A small image deblurring model, trained from scratch.
Model: 40-pixel images, norm groupnorm.
Training: soap at rate 0.0017, 5800 steps, batches of 128.
Rows from block 9 of a small image deblurring model, named by matrix and row number. Rows with one number belong to one channel. Each number is 128 + 32 x the weight over its row's rms, rounded and kept within 0 to 255. All counts start at 0. Numbers have three digits each.
After each channel's rows are labels from the 100 images, of 14976, where the channel reaches its highest value: "colour at peak" is the nearest of a few named colours to the mean colour under the peak. Only what is clearly more common there than usual is listed. The data: capsule endoscopy frames (Kvasir-Capsule). In brackets: how many of the 100.
# convs1: first pointwise conv (model.mid.0.convs.1.weight, 256x256x1x1), inputs 0-85
# convs3: second pointwise conv (model.mid.0.convs.3.weight, 256x256x1x1, transposed), outputs 0-85

convs1.50:122112088118133100144125156150121177118157144138170172152075060148114116103112149115133108130000127104109218138112062066154171129075135142142047114132137156104106162088170115092150067150165125112104122107138182136103101162145166104096104159153174135098143166
convs3.50:146141144140133190137118074205117150136127080194167117169142153087093109154133123107159160084024099168148114118128101096166179091095099120128152102170149142100138150068140114129090134166145118130081154042131089118082143183089148090095124143141124104119108142
colour at peak: black (31)

convs1.133:089109127102172171108145132128173144097078136101150095107171120167132160148091092150088114047116125169126073136147140102073135096137077088084149107116072100106120100112078131092192114145103093087119111122120129169109131147126106140090120193076164152117179085
convs3.133:084182155124194118104149102145047153151126137076133144143182171160119142114147145167182136102104101144090118039104176151098141168134081112137115078075105117138124129104117113095106154148108141180137159130105133148212138157126080124101125108147146175175059139
colour at peak: black (34)

convs1.45:105120140127132090135123140164139045171125137138131137103067125149140143130120103099117105129119135092106172134125130134146159156119138114174127094136166092191119133158128103108127147061185121129146137089155125114119120125147146098154065048014139128092154136
convs3.45:115137133096125079157134145105063071118122119116116132127102148139080104129139135086137136195088145113070128086149119135112128080207105097130096156092111091154115113179116156148129082158123137158134109154136169094170140091162100165165169121089169164186089099
colour at peak: black (64)

convs1.149:119112090123113158135136171088188146087115120096140142116097117159122133141111138137049132129116154146190143102162107126135107164142082164053104182130138120134126144073105139093189146167107134171148168080174166124168109108115136103088187195130164150172113156
convs3.149:084142135167135122065105122119067096135181122191078082134105156098136126129176115146162130103122147122160128102179115133137141195118122139149112115151135159133119145170181121099165097102099123120144147095181104139079175143074183095126131095114176091135149137
colour at peak: black (44)

convs1.122:087164131086159142181149151123124126131132130104149149042180112152108115163078128099131114137140113158117106151113108088255117123136152101156159126130053149066122150164139106146113160133061063121146124092121075134110123160112111091159108119106172149118139166
convs3.122:114189175104140109102119137138133133129081129052145156166186109111066129169159140147126141098149109129100114160152122152114149182192114107121139090085129160111112112162121116048079086073121180112129165118155126110095104130138099077062068189139126125143092128
colour at peak: grey (35)

convs1.173:109120108123145159191209096188124054135103119151108141173111123100129103136120157138155141110142162132091176120101107078116076091158156131110174122095147133165079072111091107103119094156119114150113122134121109117141189090094073174077142167180188135200163147
convs3.173:115150144127158177128081179151135140118057100133197162182109093121176173049105150175106151062119184147105154173191092123161124128118112136119099100113064187091091114140098158114083123135152094156119119147131069086126150157145164105088149154067160198135093144
colour at peak: black (33)

convs1.209:124116160149111141079175112141139079150131146135154120120148120094130111118135154122117099154136164172126182099120144106132046074173155077106140082122097063155105160105139164094143086162108172088176111176108165124140118139088105130084085126100190153227086156
convs3.209:171124188105136136135171101116162167121090131110134125125130138213151126075073119115143113097099099121096116040136186101161161092097184112125112080151105133088136193103129116120098071071112202122107133172061170121072151141119136146098090129110127157152112133
colour at peak: black (62)

convs1.17:125135121112152112107148122133119092121153186145111135147184150115135121150119138165163124126138088113114150087129110116159136042196200185122119147135093131108140113053159117129097159122106196112032123121190206186122180118162157204171062122084107125132100117
convs3.17:149123111122097148116090181104204089118138143157122129122092102118150140132141095130043156118139171099149119241145122134161143127100122133111087071123094126060151109170084125134112141105145091098116101120218125129103128118136118137215114172133159133116153098
colour at peak: grey (41)

convs1.58:126133168089149176098109122080139098131095142125171110093146117137146169146096090088116124145132143098116126043137109178133165078139137114052107154142105045078108155113070147127096091067174146117108125160121158126162096138122121151147101032137073132176188079
convs3.58:134118164114181103117161131059171082165170091155164127086164118118162115090172132153139111060155091137156134143180096068110156147134170160135165091157128148093128141089110107133124192131127108138151167117056106109094117201101128111097118110106074100162171125
colour at peak: black (34)

convs1.118:058120162086192151130113130121032132114141128042156158074146111159130142140137191078040091080132095118124158146100089141183163128106191095120188111108059119103069166105151102132121155112099104139117132157110107108121150143108096080148116125142124150120137120
convs3.118:138094089099095081062097113128023107123134092207132066133138102125131127158131094112073172109178109118109108120108149159099045108112120127081134116179149166105174129174126112110141113125110094087128151142093114147153135152130090143166128122163134066071117136
colour at peak: orange (34); grey (28)

convs1.0:142141129155174101101104156103111127087135142127106174128172098112138113102096120105093094115133066139177140106167126165092130154115188119114103098150088214060117158194152096102172174146103141085135118152170148106106164086136155123137084114090145112132150168
convs3.0:194093145196069145113107114131146035141126109128115192125074130085121076153062104150124148126127141126158102127082122089133155107083149134081175179148102084150200150124123109168118116120161122098136089141179122156129075050097142156119142130181083130138187090
colour at peak: grey (32)

convs1.64:112127148038111169184136110102131151155098106134166143127141096114120067109111157096123126154121159158156165072100123099205104125133101102134103118141158089083107108108122149081156195159131082081177118074120140115121158087140142093095100144158124107124174147
convs3.64:138117145194079133123109120147098135149148135097090141129120128148099114127101138174132057126226095144147116109127105097112171099111162130175158171113134060170136168109137099149130082083096138142143114156139117164186090065107153167106153155130084173102138095
colour at peak: orange (48); grey (29)

convs1.106:156125134150127107175045128103127148126150150140163100102189155107000130106159174136116149118124164133137149141109075110115092119159104103113255142112120154126124094109096102113103086151083018123134125101086102115147097116091191104164097120129177122155135124
convs3.106:136140088187097127201167163156133077182117135144091076143122131133032133164168105121112076120110106163168110130125120091099162103137086071102167104157150071148120138120168113135164097090140197160138078147141189181154100081125141151123135145066113170145080111
colour at peak: black (28)

convs1.110:169042163096096046131153136092216131121115106214149129146131126152127142255153146148130136157120168119183141124141137157084146136136133159115144124126120145113145121093175137165107102111142110134117055099118135156096105136101140125132143125142083152134102115
convs3.110:090181130142106100130165113108199127157126088145161155142118132044131107248126034136101135122181112180121107128149149131100098072118117146153135056147148149099208121115110114184122131139145075113146059117116118143138125138106138150130119131183106086133095104
colour at peak: grey (53)

convs1.14:167117106111095079104119136124174145124148125205124129161122142104111156238138060135169155177129101137155108139131103107130069104150120197131118188126096134097158130093142132108137160131134157110140052122127126110119154119106171160139094152107111123145158111
convs3.14:180123113131126126124103123149255167113103139018147202094099159143090143049098159143121174155107146144130144123072162137121128076099114134120133133173128105153102162111115133192145109143112157108125006114101128154160064115128137155146084154136135151108112124
colour at peak: grey (35)

convs1.143:099060130103133188174131136178138125186188152138147102128144148128130159129127137140119144136127137140112130103150109085096155125164128162073120101093144054162127077102097133161164146114115097123114122114086104076103162105122071069116128133113154127137065122
convs3.143:141117081089170136190089194088147117089211129130155115123148138129127150139192113101082146097099103104112138139122144179117094155147109063102116092122140136128136133145080147114167090080159115143134089110112148180054187102095144092149100154103148134123135093
colour at peak: black (52)

convs1.213:142129105140158202128153106229135174118163112127153130080080110131133089134160124110185084078128154156108105112081188098131109129082118014142133085155161086075118150100098141126117125136093163138143167115103186105085106077071073136146111121091173100146093110
convs3.213:084102153138117099148150081118113099150141090147171147159116172046178131213108125139137133194184118117104108133127149115136121119128159152107147136164144114114138145104113166161126162193114093114138134110135118125176121209127120118144076161142107149141108145
colour at peak: black (25)

convs1.164:128128062137152111088120109208148122123090178117137119143058193145149107145094137136156093145176142188079083123174177152114123114096179155084143128178139109120141146178147129166079151156151117136154100162157116154108149135136126088112142090169108094161149130
convs3.164:173150167141139133095055127134148100101170167188136141136131144126148122077108154140183110105058128081135133116072146176147038099079117146113119096124126155096085124122113155107078155172165098152138125119105114159113167207117171113169161094137149081100155124
colour at peak: black (33)

convs1.71:094124098111133132169154164110146152136116076114091109121157117130141109145117117126130106096118100149132104115153119067161147130116088155132143130107154095120098132137070118073134115112086118110072141135121080175107112124107136094116089119126165105153157158
convs3.71:107154098150084101141104179153133144085143128144139057105077173111114120112145153091138207148172103122126122178123129140115112146128090071102099142144149118125110124138131118158133085096135114084143064080143063133044147098152138171177080103102158090090128120
colour at peak: orange (34)

convs1.24:148118079122148130161161171095109156121112133132121124130142149114130161146146096182144123135118075184127096080152149110135132137024130120118095138124154149058153106162116133133100133136125165189150148165155145141134231072090134145131088066163127090127059126
convs3.24:122124146156120117084135090115102132116109169125175122163132109129111118121021077181147166125082136120158129088112211200145095106105110151091129098114128118119134126104103131118157143124164082149109101131125122152160122139049148172131163125126120148104079100
colour at peak: grey (31)

convs1.156:111129138141135177158115097098123144177147172082149114113119127141122089134107105141127115108118158154107125153083127117161146106171136132092139105150130113104109099116130128159164147172085185142100155116127129130102172118144133155149160143078021141094148170
convs3.156:030113116142082084144173131142126111188148074142069203108119104099135151164094116092093073130217124135111121072126160109164129106137150125154112126151112129135133111105087125136085130108123083134156149113121143110147081141136114146119121139116108139157113168
colour at peak: black (31)

convs1.134:104085144088149140135103085169255120126147111130174128125097098159172104109084147151095095138136133167050140113116081101146050125143141173108136167122118125138156165167132132128127103120129164081149190129118165127133101104105153159119134148117187189118156120
convs3.134:103125100084138112071162121104183189107108134093096059123129168102166137063060139158132096089113118144155106155095117150187122151123132161098111178114115144130167178095092156145078195157084121145120091087106102115134027155172128152156153132170073116097125152
colour at peak: black (75)

convs1.52:101122126143166119076180106080129098177101048138112107134116139115164133143114096132119119088133079134100117092146107168133125133119094096182114128103086076057117136107112151095146195179158145176072128108137109117128130142148185082155086092098112121122136119
convs3.52:110111091128129072136154164163131112158172121134074094120149131146078126133123166118133106147155155152128146055160093109142119116166145130181130147140167119181161123153152128177137095118100157153170133129114107134183124091134123184118174130141140127169114103
colour at peak: black (28)

convs1.154:137089150091114112138134142126132132135076119138159129127107100160122192105128145138101114146120184196157123158135109172147051122092085152037094134164102125099108072134068133112123137145087118076111146147150103128144200103103063159096145172116181147155151094
convs3.154:114163074171196160123117119135080160102219159148140090082144133107107133104120159085151057086145100131129121121132101086123116128147151170163131114196181167148138122073146152125111117121120139130083181007092132137141119165164125142117109110154082116140118142
colour at peak: black (40)

convs1.139:092154125119181127128181139050060141116162117167182113113112142190000139094088134101101127140156090139190181165124103210116123115137145149125201174113150146160079157129118149081100199154104154113109142156120133124102125118144122143145144104118116166122152102
convs3.139:095098120071106154105124135073145161110069096137206117156117116117255128120066138146124180156141172100072140133141198166191128171148100109099070112072112132067111129150097101105089167148110102122165131126130109122126169166084108176170095117100188153116105184
colour at peak: black (35)

convs1.97:133118169081064144191167099130123157155101133134143087103122140125140159108098164100102146142132120161150163126130139119122143164075162155125076092156091079108124148149168125137109128132093073162165127130139133127111170188157113050105128169091154075054110083
convs3.97:159141111122186135111103115160185148114127151080119218184141131093109153132125163191153099132189082151175133141131165089111163101136115142144127154101116085131124139136148145130101179083133123075094117096194089139125059155083168184101110121129111182087157158
colour at peak: orange (44); grey (28)

convs1.176:130120112111140116168164132152101145102080096117149116161092123138138127121133171097136120140144142094123098103131133156250146096095106155078122112114124088023099152099069147136136124148140095149151143165080135135154164146119176118152076179156170021142173081
convs3.176:182059155143097079169151119128187092101075153124122100201163156117164164115129116131099141143084166139132098165163129048124149064122090102092135161140165098100097103141105154178136128130177134136119124170093147107145077115149134107180188161139152120098082180
colour at peak: grey (28)

convs1.33:120125156126123144108168154133118115195151060153159133105163120157144172132110121118144098103118108118111147108160116142158204136103140186104077145122158083078136166161169142077134127104215158183141133146140131159143062143085121079133157094199206125102166110
convs3.33:110121171104132134112108103166156133163124141156121036146161138156153111125144122114148107119023112145133124094154140091152151189159114169111074101049116101166148126134203135139077103137188158139151127149127124161142151114132119119077185124123177122107116108
colour at peak: black (34)

convs1.46:127130098130116165073174150093127102116146100156108134113115110101149174123119096085096125108103097114156131092129128064085133139182165134096150109117191090050110124094138134137114108201180097091129137114077172157121092049163157142134125071078143097135179172
convs3.46:106150143158123138076179118131105176076093075128092234121141077103138122198091126116117109134154176080130119114093141148141124118136154139159143111069178142154159156040161137118134163147109093145147135085114142129178126127085157209118139157099118170182131128
colour at peak: black (32)

convs1.140:128045096088122168137154117202181112140122171132141098125114151147118148118000077132079098061131106151137122149089122137109086140139143135122118110125132120121140133152041126060140160116113125135147140123144100102157091122097112113132188129160144078162085134
convs3.140:097032117143117124131073181107203112157149131198100105066075156106124106166168087097089126130140071101104104096185093140114114159125088075122128146130183127140176106105138117174159088116141154152109187078165096118115119149078185107175052174079128091116122127
colour at peak: black (35)

convs1.15:103120146117153155145124110108143123138168097144098140120133099137140112142108162136148122069121158145102122068121126003105124085201255146115105135079120114087119146127112184122168142114106115069130118145188130199090234071127089104107104110125166145159111135
convs3.15:119082177145162122123143097134152120128110140067176169162147132113114102187103136177109104154155077129091078066119143104134144103090112135165087071133127133140161083125198064134121113142117173109142171119152094119187105162097141155105128099103099162158072118
colour at peak: grey (31)

convs1.54:084119154152136133076126114085137150071153116156130103107106172134138090150087132135113125102111134170159135125092116087127137092137065142073099103117151080093118130145159148131093165231199104067162105056097156115172128098129090126144121076054177114166131139
convs3.54:068187166151107082174202116092025151157184135228065153131182112129107143144149131122078077124119093106113153099167141093081119126124178083128198046155144114088131160101094104104115112130129147159094155094125111117130122146163124159138132139133096086139108116
colour at peak: black (42)

convs1.83:141145129142159167172181183147163146094049085136126134132151131139137142163156102112134087089132141071167170079012193080125117091111143072130149119138137091136104129139089139130121116184130066139123119081149075121153055068102166115143108127114113125091157165
convs3.83:181081117136127133077170126096180127094078143048151108164170110170127129151099071138134189159133147144092143131139171105161095093168075116107072150138060147083091078125076154100081174167145134138150070120118153133147143123138143105113150160100143164140128088
colour at peak: orange (35)

convs1.51:146116126146118172085143121140129107128144140137130111144146182104135105157130097194057138083133159048164120111203098129147058131095133166098120133162105210074083091078074137072126085158178143128158110110126142086174123136109111115139196165132144116186103132
convs3.51:146152082180123033083134137031081092133139147182123182093120144160119112167116113090114137162113143123113114083122114089126070158141113122148139131131190090108107132144126158096145159151155134126079145098108166125126127128162142196154126108132126122158117112
colour at peak: black (66)

convs1.192:160142130133165121163158111073119154077144135152160143168073082098137176153134171094080080171133070082095169146143158108175146112147151118110202115141107117152122136116107112117150123126086158141171165109129066089110146089103126111162128119148125024184094142
convs3.192:108209088137201096126182126100019118155131129081153098091109114131115147098125104139134068133111104134124174100118091119088107147194115117176116083089138171093131154165172143106116198171114081116144138080097134108122151112102107173141116076168130157196121138
colour at peak: black (33)