config.yaml
image_size: 40
blocks_per_level: 3
residual_init: "zero_last"
adamw_lr_other_params: 0.0021
ema_decay: 0.99
warmup_steps: 290
Rows from block 12 of a small image deblurring model, named by matrix and row number. Rows with one number belong to one channel. Each number is 128 + 24 x the weight over its row's rms, rounded and kept within 0 to 255. All counts start at 0. After the name is the row's rms in percent of the matrix's.
After each channel's rows are labels from the 100 images, of 14976, where the channel reaches its highest value: "strongest on" is what is common among them. Only what is clearly more common there than usual is listed. The data: capsule endoscopy frames (Kvasir-Capsule).
# convs1: first pointwise conv (model.decb.0.1.convs.1.weight, 192x192x1x1), inputs 96-143
# convs3: second pointwise conv (model.decb.0.1.convs.3.weight, 192x192x1x1, transposed), outputs 96-143

convs1.101 134 [ 72 132 126 132 127 116 140 135 100 134 153 151 140 142 113 165 165 134 120  99 129 117 116 108 113 123 132 102  77 153 166 154 126 135 198 126 110 120 146 116 133 132 116 119 108 140 178 143]
convs3.101 131 [117 132 132 158  81  77 119 118 199 156  76 194 158 146 143 103 110 128 146 126 145  79  88  88 140 125 117 119 146 107 106 127 119 123 166 156 137 160 147 152 101 143 118 154 144 113 111 128]
strongest on: finding: reduced mucosal view

convs1.71 124 [113 119 125 151 101 135 100 127  85 142 145  75 124 118 132 157 107 132 138  97 141 159 145 133 117 165 140 136 149 152 120 146  86 147 149 125 139 122 141 150 133 134  95 114 133 136  99 140]
convs3.71 131 [133 155 128 153 140 149 136 116 140  73 156 166 139 139 135 125 112 142 113 133 103 176 146 168 101 106 149 123 126 148 107 101 121 147 136 127 121 150 112 124 132 115 140 103  88  95 126 148]
strongest on: finding: ileocecal valve

convs1.164 079 [128 133 136 135 110 109 104 131 110 118 127 118 127 110 101 133  74 114 123 113  84 150 121 133 129 121 139 166  92 131   0 136 138 130 133 122 114 117 106 128 124 133 129 104 120 141 111 146]
convs3.164 081 [122 144 142 152 124  89 117 150 155 127 111 136 191  91 136 149  64 121 136 135 154 124 122 123 185 119 165  83 152 125 117 145  75 132 135 137 156 107 136 133 127 114 128 128 152 128 138 145]
strongest on: finding: ileocecal valve

convs1.52 037 [ 61 160 140 122 148 144 175 164 122  96 116 135 100  96 126 162 126 139 110 107 142 119 144 100 106 158 129 156 138 175 149 131  79  82 103 142 158 124 117  94 159 149 134 103 125 147 128 108]
convs3.52 029 [144 169 114 111 181 105 139 117 142 103 102 122 113 105 121 126 100 162 141 111 115 123 110  97 125 117 144 131 161 103  87 128 120 149 118 119 101 133 136 109  90 181 155 107 162 119 148 155]
strongest on: finding: ileocecal valve

convs1.39 046 [138 133  97 111 159 162 129 137 114 151 115 156 124 104 113 115 124 132 134 125 101  93 117 112 111 152 144 134 127 121 183 115 168 134  81 126 126  97 107 121 132  93 126 101  82 175 107 146]
convs3.39 040 [139 127 119 113  82  99 181 150 118 126 119  79 144 134 143 116 102 152 115 154 172 163  90 105 141 142 127 121 139 140 140 131 122 112 127 101 120 148  95 124 170 142  98 128  92 161 168 112]
strongest on: finding: ileocecal valve

convs1.24 050 [163 144 125 145 123 142 129 118  84 102  96 129 172 127 160 151  99 123 135 132 145 130  88 130 141 155 117 138 126  74  71 106  99 131 132 153 112 141 140 126 127 137 110 164 128 158 129  64]
convs3.24 034 [188  98 149 122 102 141 117 148 110 121 101 116 127 171 188 126 146 130 105 108 162 109 110 143 123 127 146  93 125 180 151 143 112 143 119 101 113 147 125 141 111 142 164 143 128 118 116 126]
strongest on: finding: ileocecal valve

convs1.13 050 [126 115 162 133 158 133 104 140  79 136 109 121 108 151 119 105 113 122 124 105 133 113  82 103  75 136 158 158 148 165 100 136 137 105 108 110 146 134 105 156 163 118 162 151 165 125  86 125]
convs3.13 039 [109 119 100 147 118 124  92 126 123 151 115 136 115 144 113 129 111 106 112 135 145  85 144 143 106 136  98 127 132 123  93 120 168 119 165 122 132 142  80 140 143 126 128 150 102 141  98  93]
strongest on: finding: ileocecal valve

convs1.113 056 [108 119 151 137 155 150 107 180  95 119  89 169 137 141  86 136 164 135 112  97 110  89 128 126 124 155 156 139 106 107  73 107 131 151  84 139 116 105 138 138 116 131 142 151 149 146 120 113]
convs3.113 062 [127 113 130 126 139 153 145 134 134 151 116 177 139 132  86 106 159 138 146 133 128  76 125 101  94 124 114 122  91  87  90 138 131  84 115 175 138 130  96 115  98  80  81 129 123 121 120 108]
strongest on: finding: ileocecal valve

convs1.170 132 [133 134 114 124  88 131 105 119 101 113 143  90 152 138 143 133 187 206 114 102 108  93 127 116 127 131 129 131 159 126 154 141 114 131 152 125 128  96 102 128 122 126 135 141 131 105 156  97]
convs3.170 141 [145 142 130 166 102 145 123  81 130  91 133 139 145 147 151 150 198 111 126 137  79 122 118 117 150 118 141 136  67  87 147 117 184 137 116 117 117 103 127 136 117 118 169 143 124 170 138 145]
strongest on: finding: reduced mucosal view

convs1.94 162 [142  98 114 133 138 137 151 118 157 124 101 164 111  84 185 150 127  47 130 163 151 133 154  99 142 125 128 101 121 120 175 151 134 140 104 115 111 129 108 137 124 131 143 142 153 134 176 135]
convs3.94 145 [105 146 131 108 106  90 150 136 129 156 148 173  82 104 128 113 121 131 139 158 127 120 121 110 135 169  84 117 123 135 158 110 166 130 148 127 136 150 106 154 145 158 151 155 109 136  84  90]
strongest on: finding: reduced mucosal view

convs1.48 058 [110 115 108 138 145 139 139 110  99 111 122 145 129 133 142 123 167 157 118 100  96 130 153 120 122 124 112  65 103 118 123 139 109 147 120 171 147 146 171 158 114 130 122 121  90 148 170 149]
convs3.48 046 [105 160 146 137  97 120 107 101 156 160 115  87 156 125 143 100 104  89 166 102 141 126 122 126 108 127 142 134 157 143 116 125 116 134 120 116 102 122 154 119 122 155 141 149 111 146 155 142]
strongest on: finding: ileocecal valve

convs1.85 056 [112  89 116 129 181 132 114 165 127 132 121 133 108 117  72 155 161 118 144 137 121  80 115 109 113 173 128 130 102  86 126  87 134 134  99 144 125 132 126 152 118 137 139 142 132 112 120  76]
convs3.85 046 [124 134 152 140 146 142 121 123 125 108 132 112 162 159  86 114  78  88 127 105 150 108 130 134 145 131 119 134 136  87 120 121 105 106 133 136 167 132 112 141 101 127 133 130 115 141 110 111]
strongest on: finding: ileocecal valve

convs1.22 137 [144 123 141 127 155 123  99 143 162 104 144 113 123 149  95  79 122 117 119 193 182 131 178 136 124 123 145  82 140 132 219 119 125 155 136 124 121 155  97 144 114 129  82 206 138 123 165 178]
convs3.22 130 [169  86 195 139 158  92 143 153  97 150  84 127 117 102 123 150  85 123 149 212 178 160 100  95 143 110 112 131 143 156 122  79 128 118 129 139 133 139 109 147 117 163 106 133 155 102 130 171]
strongest on: finding: reduced mucosal view

convs1.126 049 [131 111 151 127 146 133 128 107 135 113 151 123 138 122 122 116 152 118 104 132 114 106 101 131 131 111 143 152 113 136 129 144 108 148 113 121 118  97 162 152 132 163 167 102  90 115 165 135]
convs3.126 037 [125 126 155 127 140  95 149 122 115 141 148 122 130 112 129 150 136  85 128 107 111 136 106 175 163 111  97 168 181 100 140  91 115 153 121 105 196 144 142 127 150 141 144 115 141 115 101 154]
strongest on: finding: ileocecal valve

convs1.132 140 [173 142 117 126  83 149 114 124  87 135 109  92 124 108 143 103 140 137  88  89 151 112  97 134 134 105 127 131 137  98 138 166 126 159 131 116 129 130  99 131 129 131 134 129 113 154 114 124]
convs3.132 128 [119 153  48 120 140 100 139 151 151 128 144 131 143  65 164 143 203 118 121 119 145 117 119 121 114 126 143 129  93 118 148 143 102 137 113 159 114 115 116 146  96 116  92 143 142 151 100 133]
strongest on: finding: reduced mucosal view

convs1.55 150 [119 151 111 131 101 181 120 128 104 109 120 109 148 136 139 150 123 177 114 173 166 134 148 125 116 127 142 115 134 120 232 141 122 100 131 129 131  76 142 120 121 140 106 155 117 167 147 115]
convs3.55 141 [ 90 133 116 163 111 116  93 153 142 124 118 103 111 175 134  92 150 125 149 109  97  92 153 105 129 169 116 128  93 120 170 138 175 140 147 110 144 151 123 142 123 155 118  62 105 137  77  90]
strongest on: finding: reduced mucosal view

convs1.9 056 [135 155 148 133 152 122 110 128 107 139  97  90  95  87 137 125 140 119 143 135 143 109 114 175 119 147 148 161 127 148  80 145 125 126 110 156 128 175 121 101 132 107 104 128 130 168 121 151]
convs3.9 036 [164 115  95 153 191 104 114 106  96 139 181 129 123 106 147 148 106 135  95 158 126 127  89 112 125 150 102 113 185 125 127 128 137 138 145 163 114 110 122 124 105 120 155 130 153 109 110 111]
strongest on: finding: ileocecal valve

convs1.99 055 [111 145 113 112 152 149 119 157 133 138 105 155 127 102  93  80 132 158  90  89 132 137 126 128 134 120 133 134 146 140  72 128 116 112 123 146 151 141 136 133 116 135  90 130 117 132 102 102]
convs3.99 040 [152 131 100  79 165 129 153 105 112 135 123 122 117 166 125 131 127 130 113 141 109 148 113 172 125 115 147 119 128 122 101 152 138 115 127 161 146 131  98 146 177 159 163 165 162  95 121 128]
strongest on: finding: ileocecal valve

convs1.21 065 [126 133 134 128 130 123  99 129 128 125 119  95 136  89 118 150 130 144 140 122 149 114 123 163 138 145 141 179 115  73 118 140 107 126 148 137 127 116 132 127 117 129 105 146 139 114 168  90]
convs3.21 074 [136  97 131 105 107 117 144  85  88 103 155 157 125 126 132 145  96 137 130 158 136 106 122  94 143 146  76 156 118 122 178  71 125 127 166 115 148 120 123 117 139 147  82 117 141 134 131 173]
strongest on: finding: ileocecal valve

convs1.185 073 [122 154 152 132 173 138 138 113 139 126 127  85  95 120 123 103 141 108  92 105 109 121 132 119 118 147 115 125 103 119 131 137 129 106 157 127 114 127 128 144 138 122 114 109  81 134 127 145]
convs3.185 064 [130 125 152 121  97 141 150 139 120 147 121 116 117  73 164 117  80 118 127 132 153 163 136  93  53 152  99 103 132 143 124 138 152  97 110 144 121  93 121 132 112 101 160  88 137 106 129 112]
strongest on: finding: ileocecal valve

convs1.43 053 [111 140 132 117 146 159 127 129 124 111 142 104 113 132 116 105 115 139 127  54  81  96 115  96 121  97 139 215 149 125 144  96 161 130 122 149 123 131 142 123 130 123 105 163  96 166 110 103]
convs3.43 044 [135 112 129 124 121 150 155 130  84 116 119 138 123 114 113 141  92 132 134 161 138 131 128 131 114 169 113 117 158 153 122 118 124 105 116  98 180 116  98 152  95  92 107 150  82 160 149 119]
strongest on: finding: ileocecal valve

convs1.171 077 [113 152 119 137 114 141 127 134 141 123  92 141 143  51 109 126 109 114 140  83  81 130 137 136 156 148 111 166  98  95 138 123 115 141 105 165 131 113 119 133 141 147 132 126 150 138 123 150]
convs3.171 077 [153 121 107 120 120 108  90 135 149 166 130 111 132 166 132  85 106 130 171 110 129 135 115 137 153 157 140  93 117 122 183 100 123 127 103  84  75 137 110 123 146  95 153  79 124 129 115 110]
strongest on: finding: ileocecal valve

convs1.66 057 [135 137 126 120 148 129 122 131 142 114 121 128 115 116 120 115 155 129 131 107  99 156 158 136 153 161 124 115 159 182  78 154 108 168 141  96 113 137 138 148 123 127 144 115 113 103 145 142]
convs3.66 050 [103 150 141 118 107 119 124 122 112 131 154 139 122 168 130 123 180 154 105 112 104 147 187 141 103 132 103 118  85 175 161 109 158 150 113  69 134 150 107 144 106 148 116 123 128 161 147 130]
strongest on: finding: ileocecal valve

convs1.163 114 [129 135 148 130  73  99 116 119 143 128 120 138 152  98 120 114 122  94 128 116 129 110 166 111 122 136 148 106  95 135 153 115 100 115  40  86 117 160 120 156 132 121 124 169 100 151 172 109]
convs3.163 120 [166 121 147  97 121 164 108 133 123 103 137 120 133 123 132 119 157 134 133 139  65  92 128 120 156 102 162 103 107 134  87 162 111 112 139 134 151 136 134 115 161 117 146 118  91 119  92 116]
strongest on: finding: ileocecal valve

convs1.190 060 [107  90 167 126  92 131 153 135 125 157 103 152 113 114 123 124 138 112 142 129 121 125 139 134 104 139 114  99  96 140 126 151 159 158 196 106  93 101 150 132 143 124 130  90 112 159 141  99]
convs3.190 055 [136 116 139 115  87 134 116 118  88 150 106 143 111 169  91 182 121 113 125  92 147 129 139 135 152 104 140 109 159 135  97 118 143 115  60 138 143 123 141 147 140 139 103 147 123 116 133 116]
strongest on: finding: ileocecal valve

convs1.169 122 [132 157 145 132 146 106 169 125  97 158 165 135 136 114 113 104 106 130 130 177 174 123 115 137 110 113 136 129 143  94 189 151 137 173 172 129 117 112 109 150 109 112 162 125 135 141 129 127]
convs3.169 122 [103 121 126 145 107  83 152 144 125 148 122 120 144 134  92 148 123 120 145 141 130 158 153 120 140 174  77 100 134 118 168 144 142 124 110 104 166  56 126 117 126 149 159 122  86 106 123 102]
strongest on: finding: reduced mucosal view

convs1.78 127 [136 101 113 147 118 131 111 135 177 135 126 157 123 118 125 109 175 120 139 125 136 134 154 115 121 121 108 140 134 149 119 110 150 114  89 109 120 139 118 144 121 126 129 140 163 119 169 127]
convs3.78 131 [149 117  66 118 117 138 157 164  94 146 133 152 143 170 128 142 133 124 126 136 157 116 117 116 135 132 139 127 163  90 141 130  85 139 129 149 175 104 105 121  98 145 147 127 132 134 115  97]
strongest on: finding: ileocecal valve

convs1.40 110 [100 149 103 125 136 112  72 128 100  89 136 144 142 127 117 129 121 118 111 186 106 113 134 127 132 122 140 121 149  95 229 115 146 125 166 131 139  87 160 135 132 132 113 161 117 163 124 185]
convs3.40 120 [120 120 142 101 117 133 142 108 101 113 154 116 132 171  91  87 112  95 139  95 117 118 164 134 144 153 114 133 134  83 186 127 149 136 122 109 161 128 147 109 110 118 136 103 115 130 109 115]
strongest on: finding: reduced mucosal view

convs1.10 051 [136 130 174 114  92 142 114 126 205 137  94 163 112  90 138 112 144 114 138 163  86 112 142 127 119 145 114 187 138 123  88 117 127 106 120 127 117 131 139 103 148 140 118  94  95 123 115 167]
convs3.10 037 [177 162 131 133  94  82 152 113 107 114 146 175 136 165 158 112 124 168 111 153 148 116 123 146 138 161 135 118 157 135 127 106 123 119 161 109 118 138 132 147  96 123 193 167 113 146 100 142]
strongest on: finding: ileocecal valve

convs1.75 064 [114 140 136 123  86 121 110 142 124 107 122 125 119  68 126 158 137 120 101 133 184 134 137 138 125 156 156 152  98 110 180 177 162 151 173 177 126 116 143 123 110 104 128 187  86 128 141 164]
convs3.75 056 [158 149 149 146 200 133  79 144 101 113 127 135 124 149 124 131 137  99 115 150 119 136 112 159 130 140 143 130 122  97 159 117 100 116  70 127 149 102 109 121 109 123 122 104  80 107 162 136]
strongest on: finding: ileocecal valve

convs1.156 058 [130 145 145 131 164 139  95 113 134 100 142 140 123 155 168 132 109 141 132 118 131 128  93 150 126 118 130 109 104 126 169  88 158 144 134 141 140 137 142 143 132 160 130  82 159 151 120  95]
convs3.156 039 [119  68 118 104 181 140 141 154 138 132 148  87 109 125 142 161 122  87 114 144 107 114 121 133 136 124 135 143 110 105  98  96 132  93 101 152 125 164 169 104 114 150 116 113 145  94 125 137]
strongest on: finding: ileocecal valve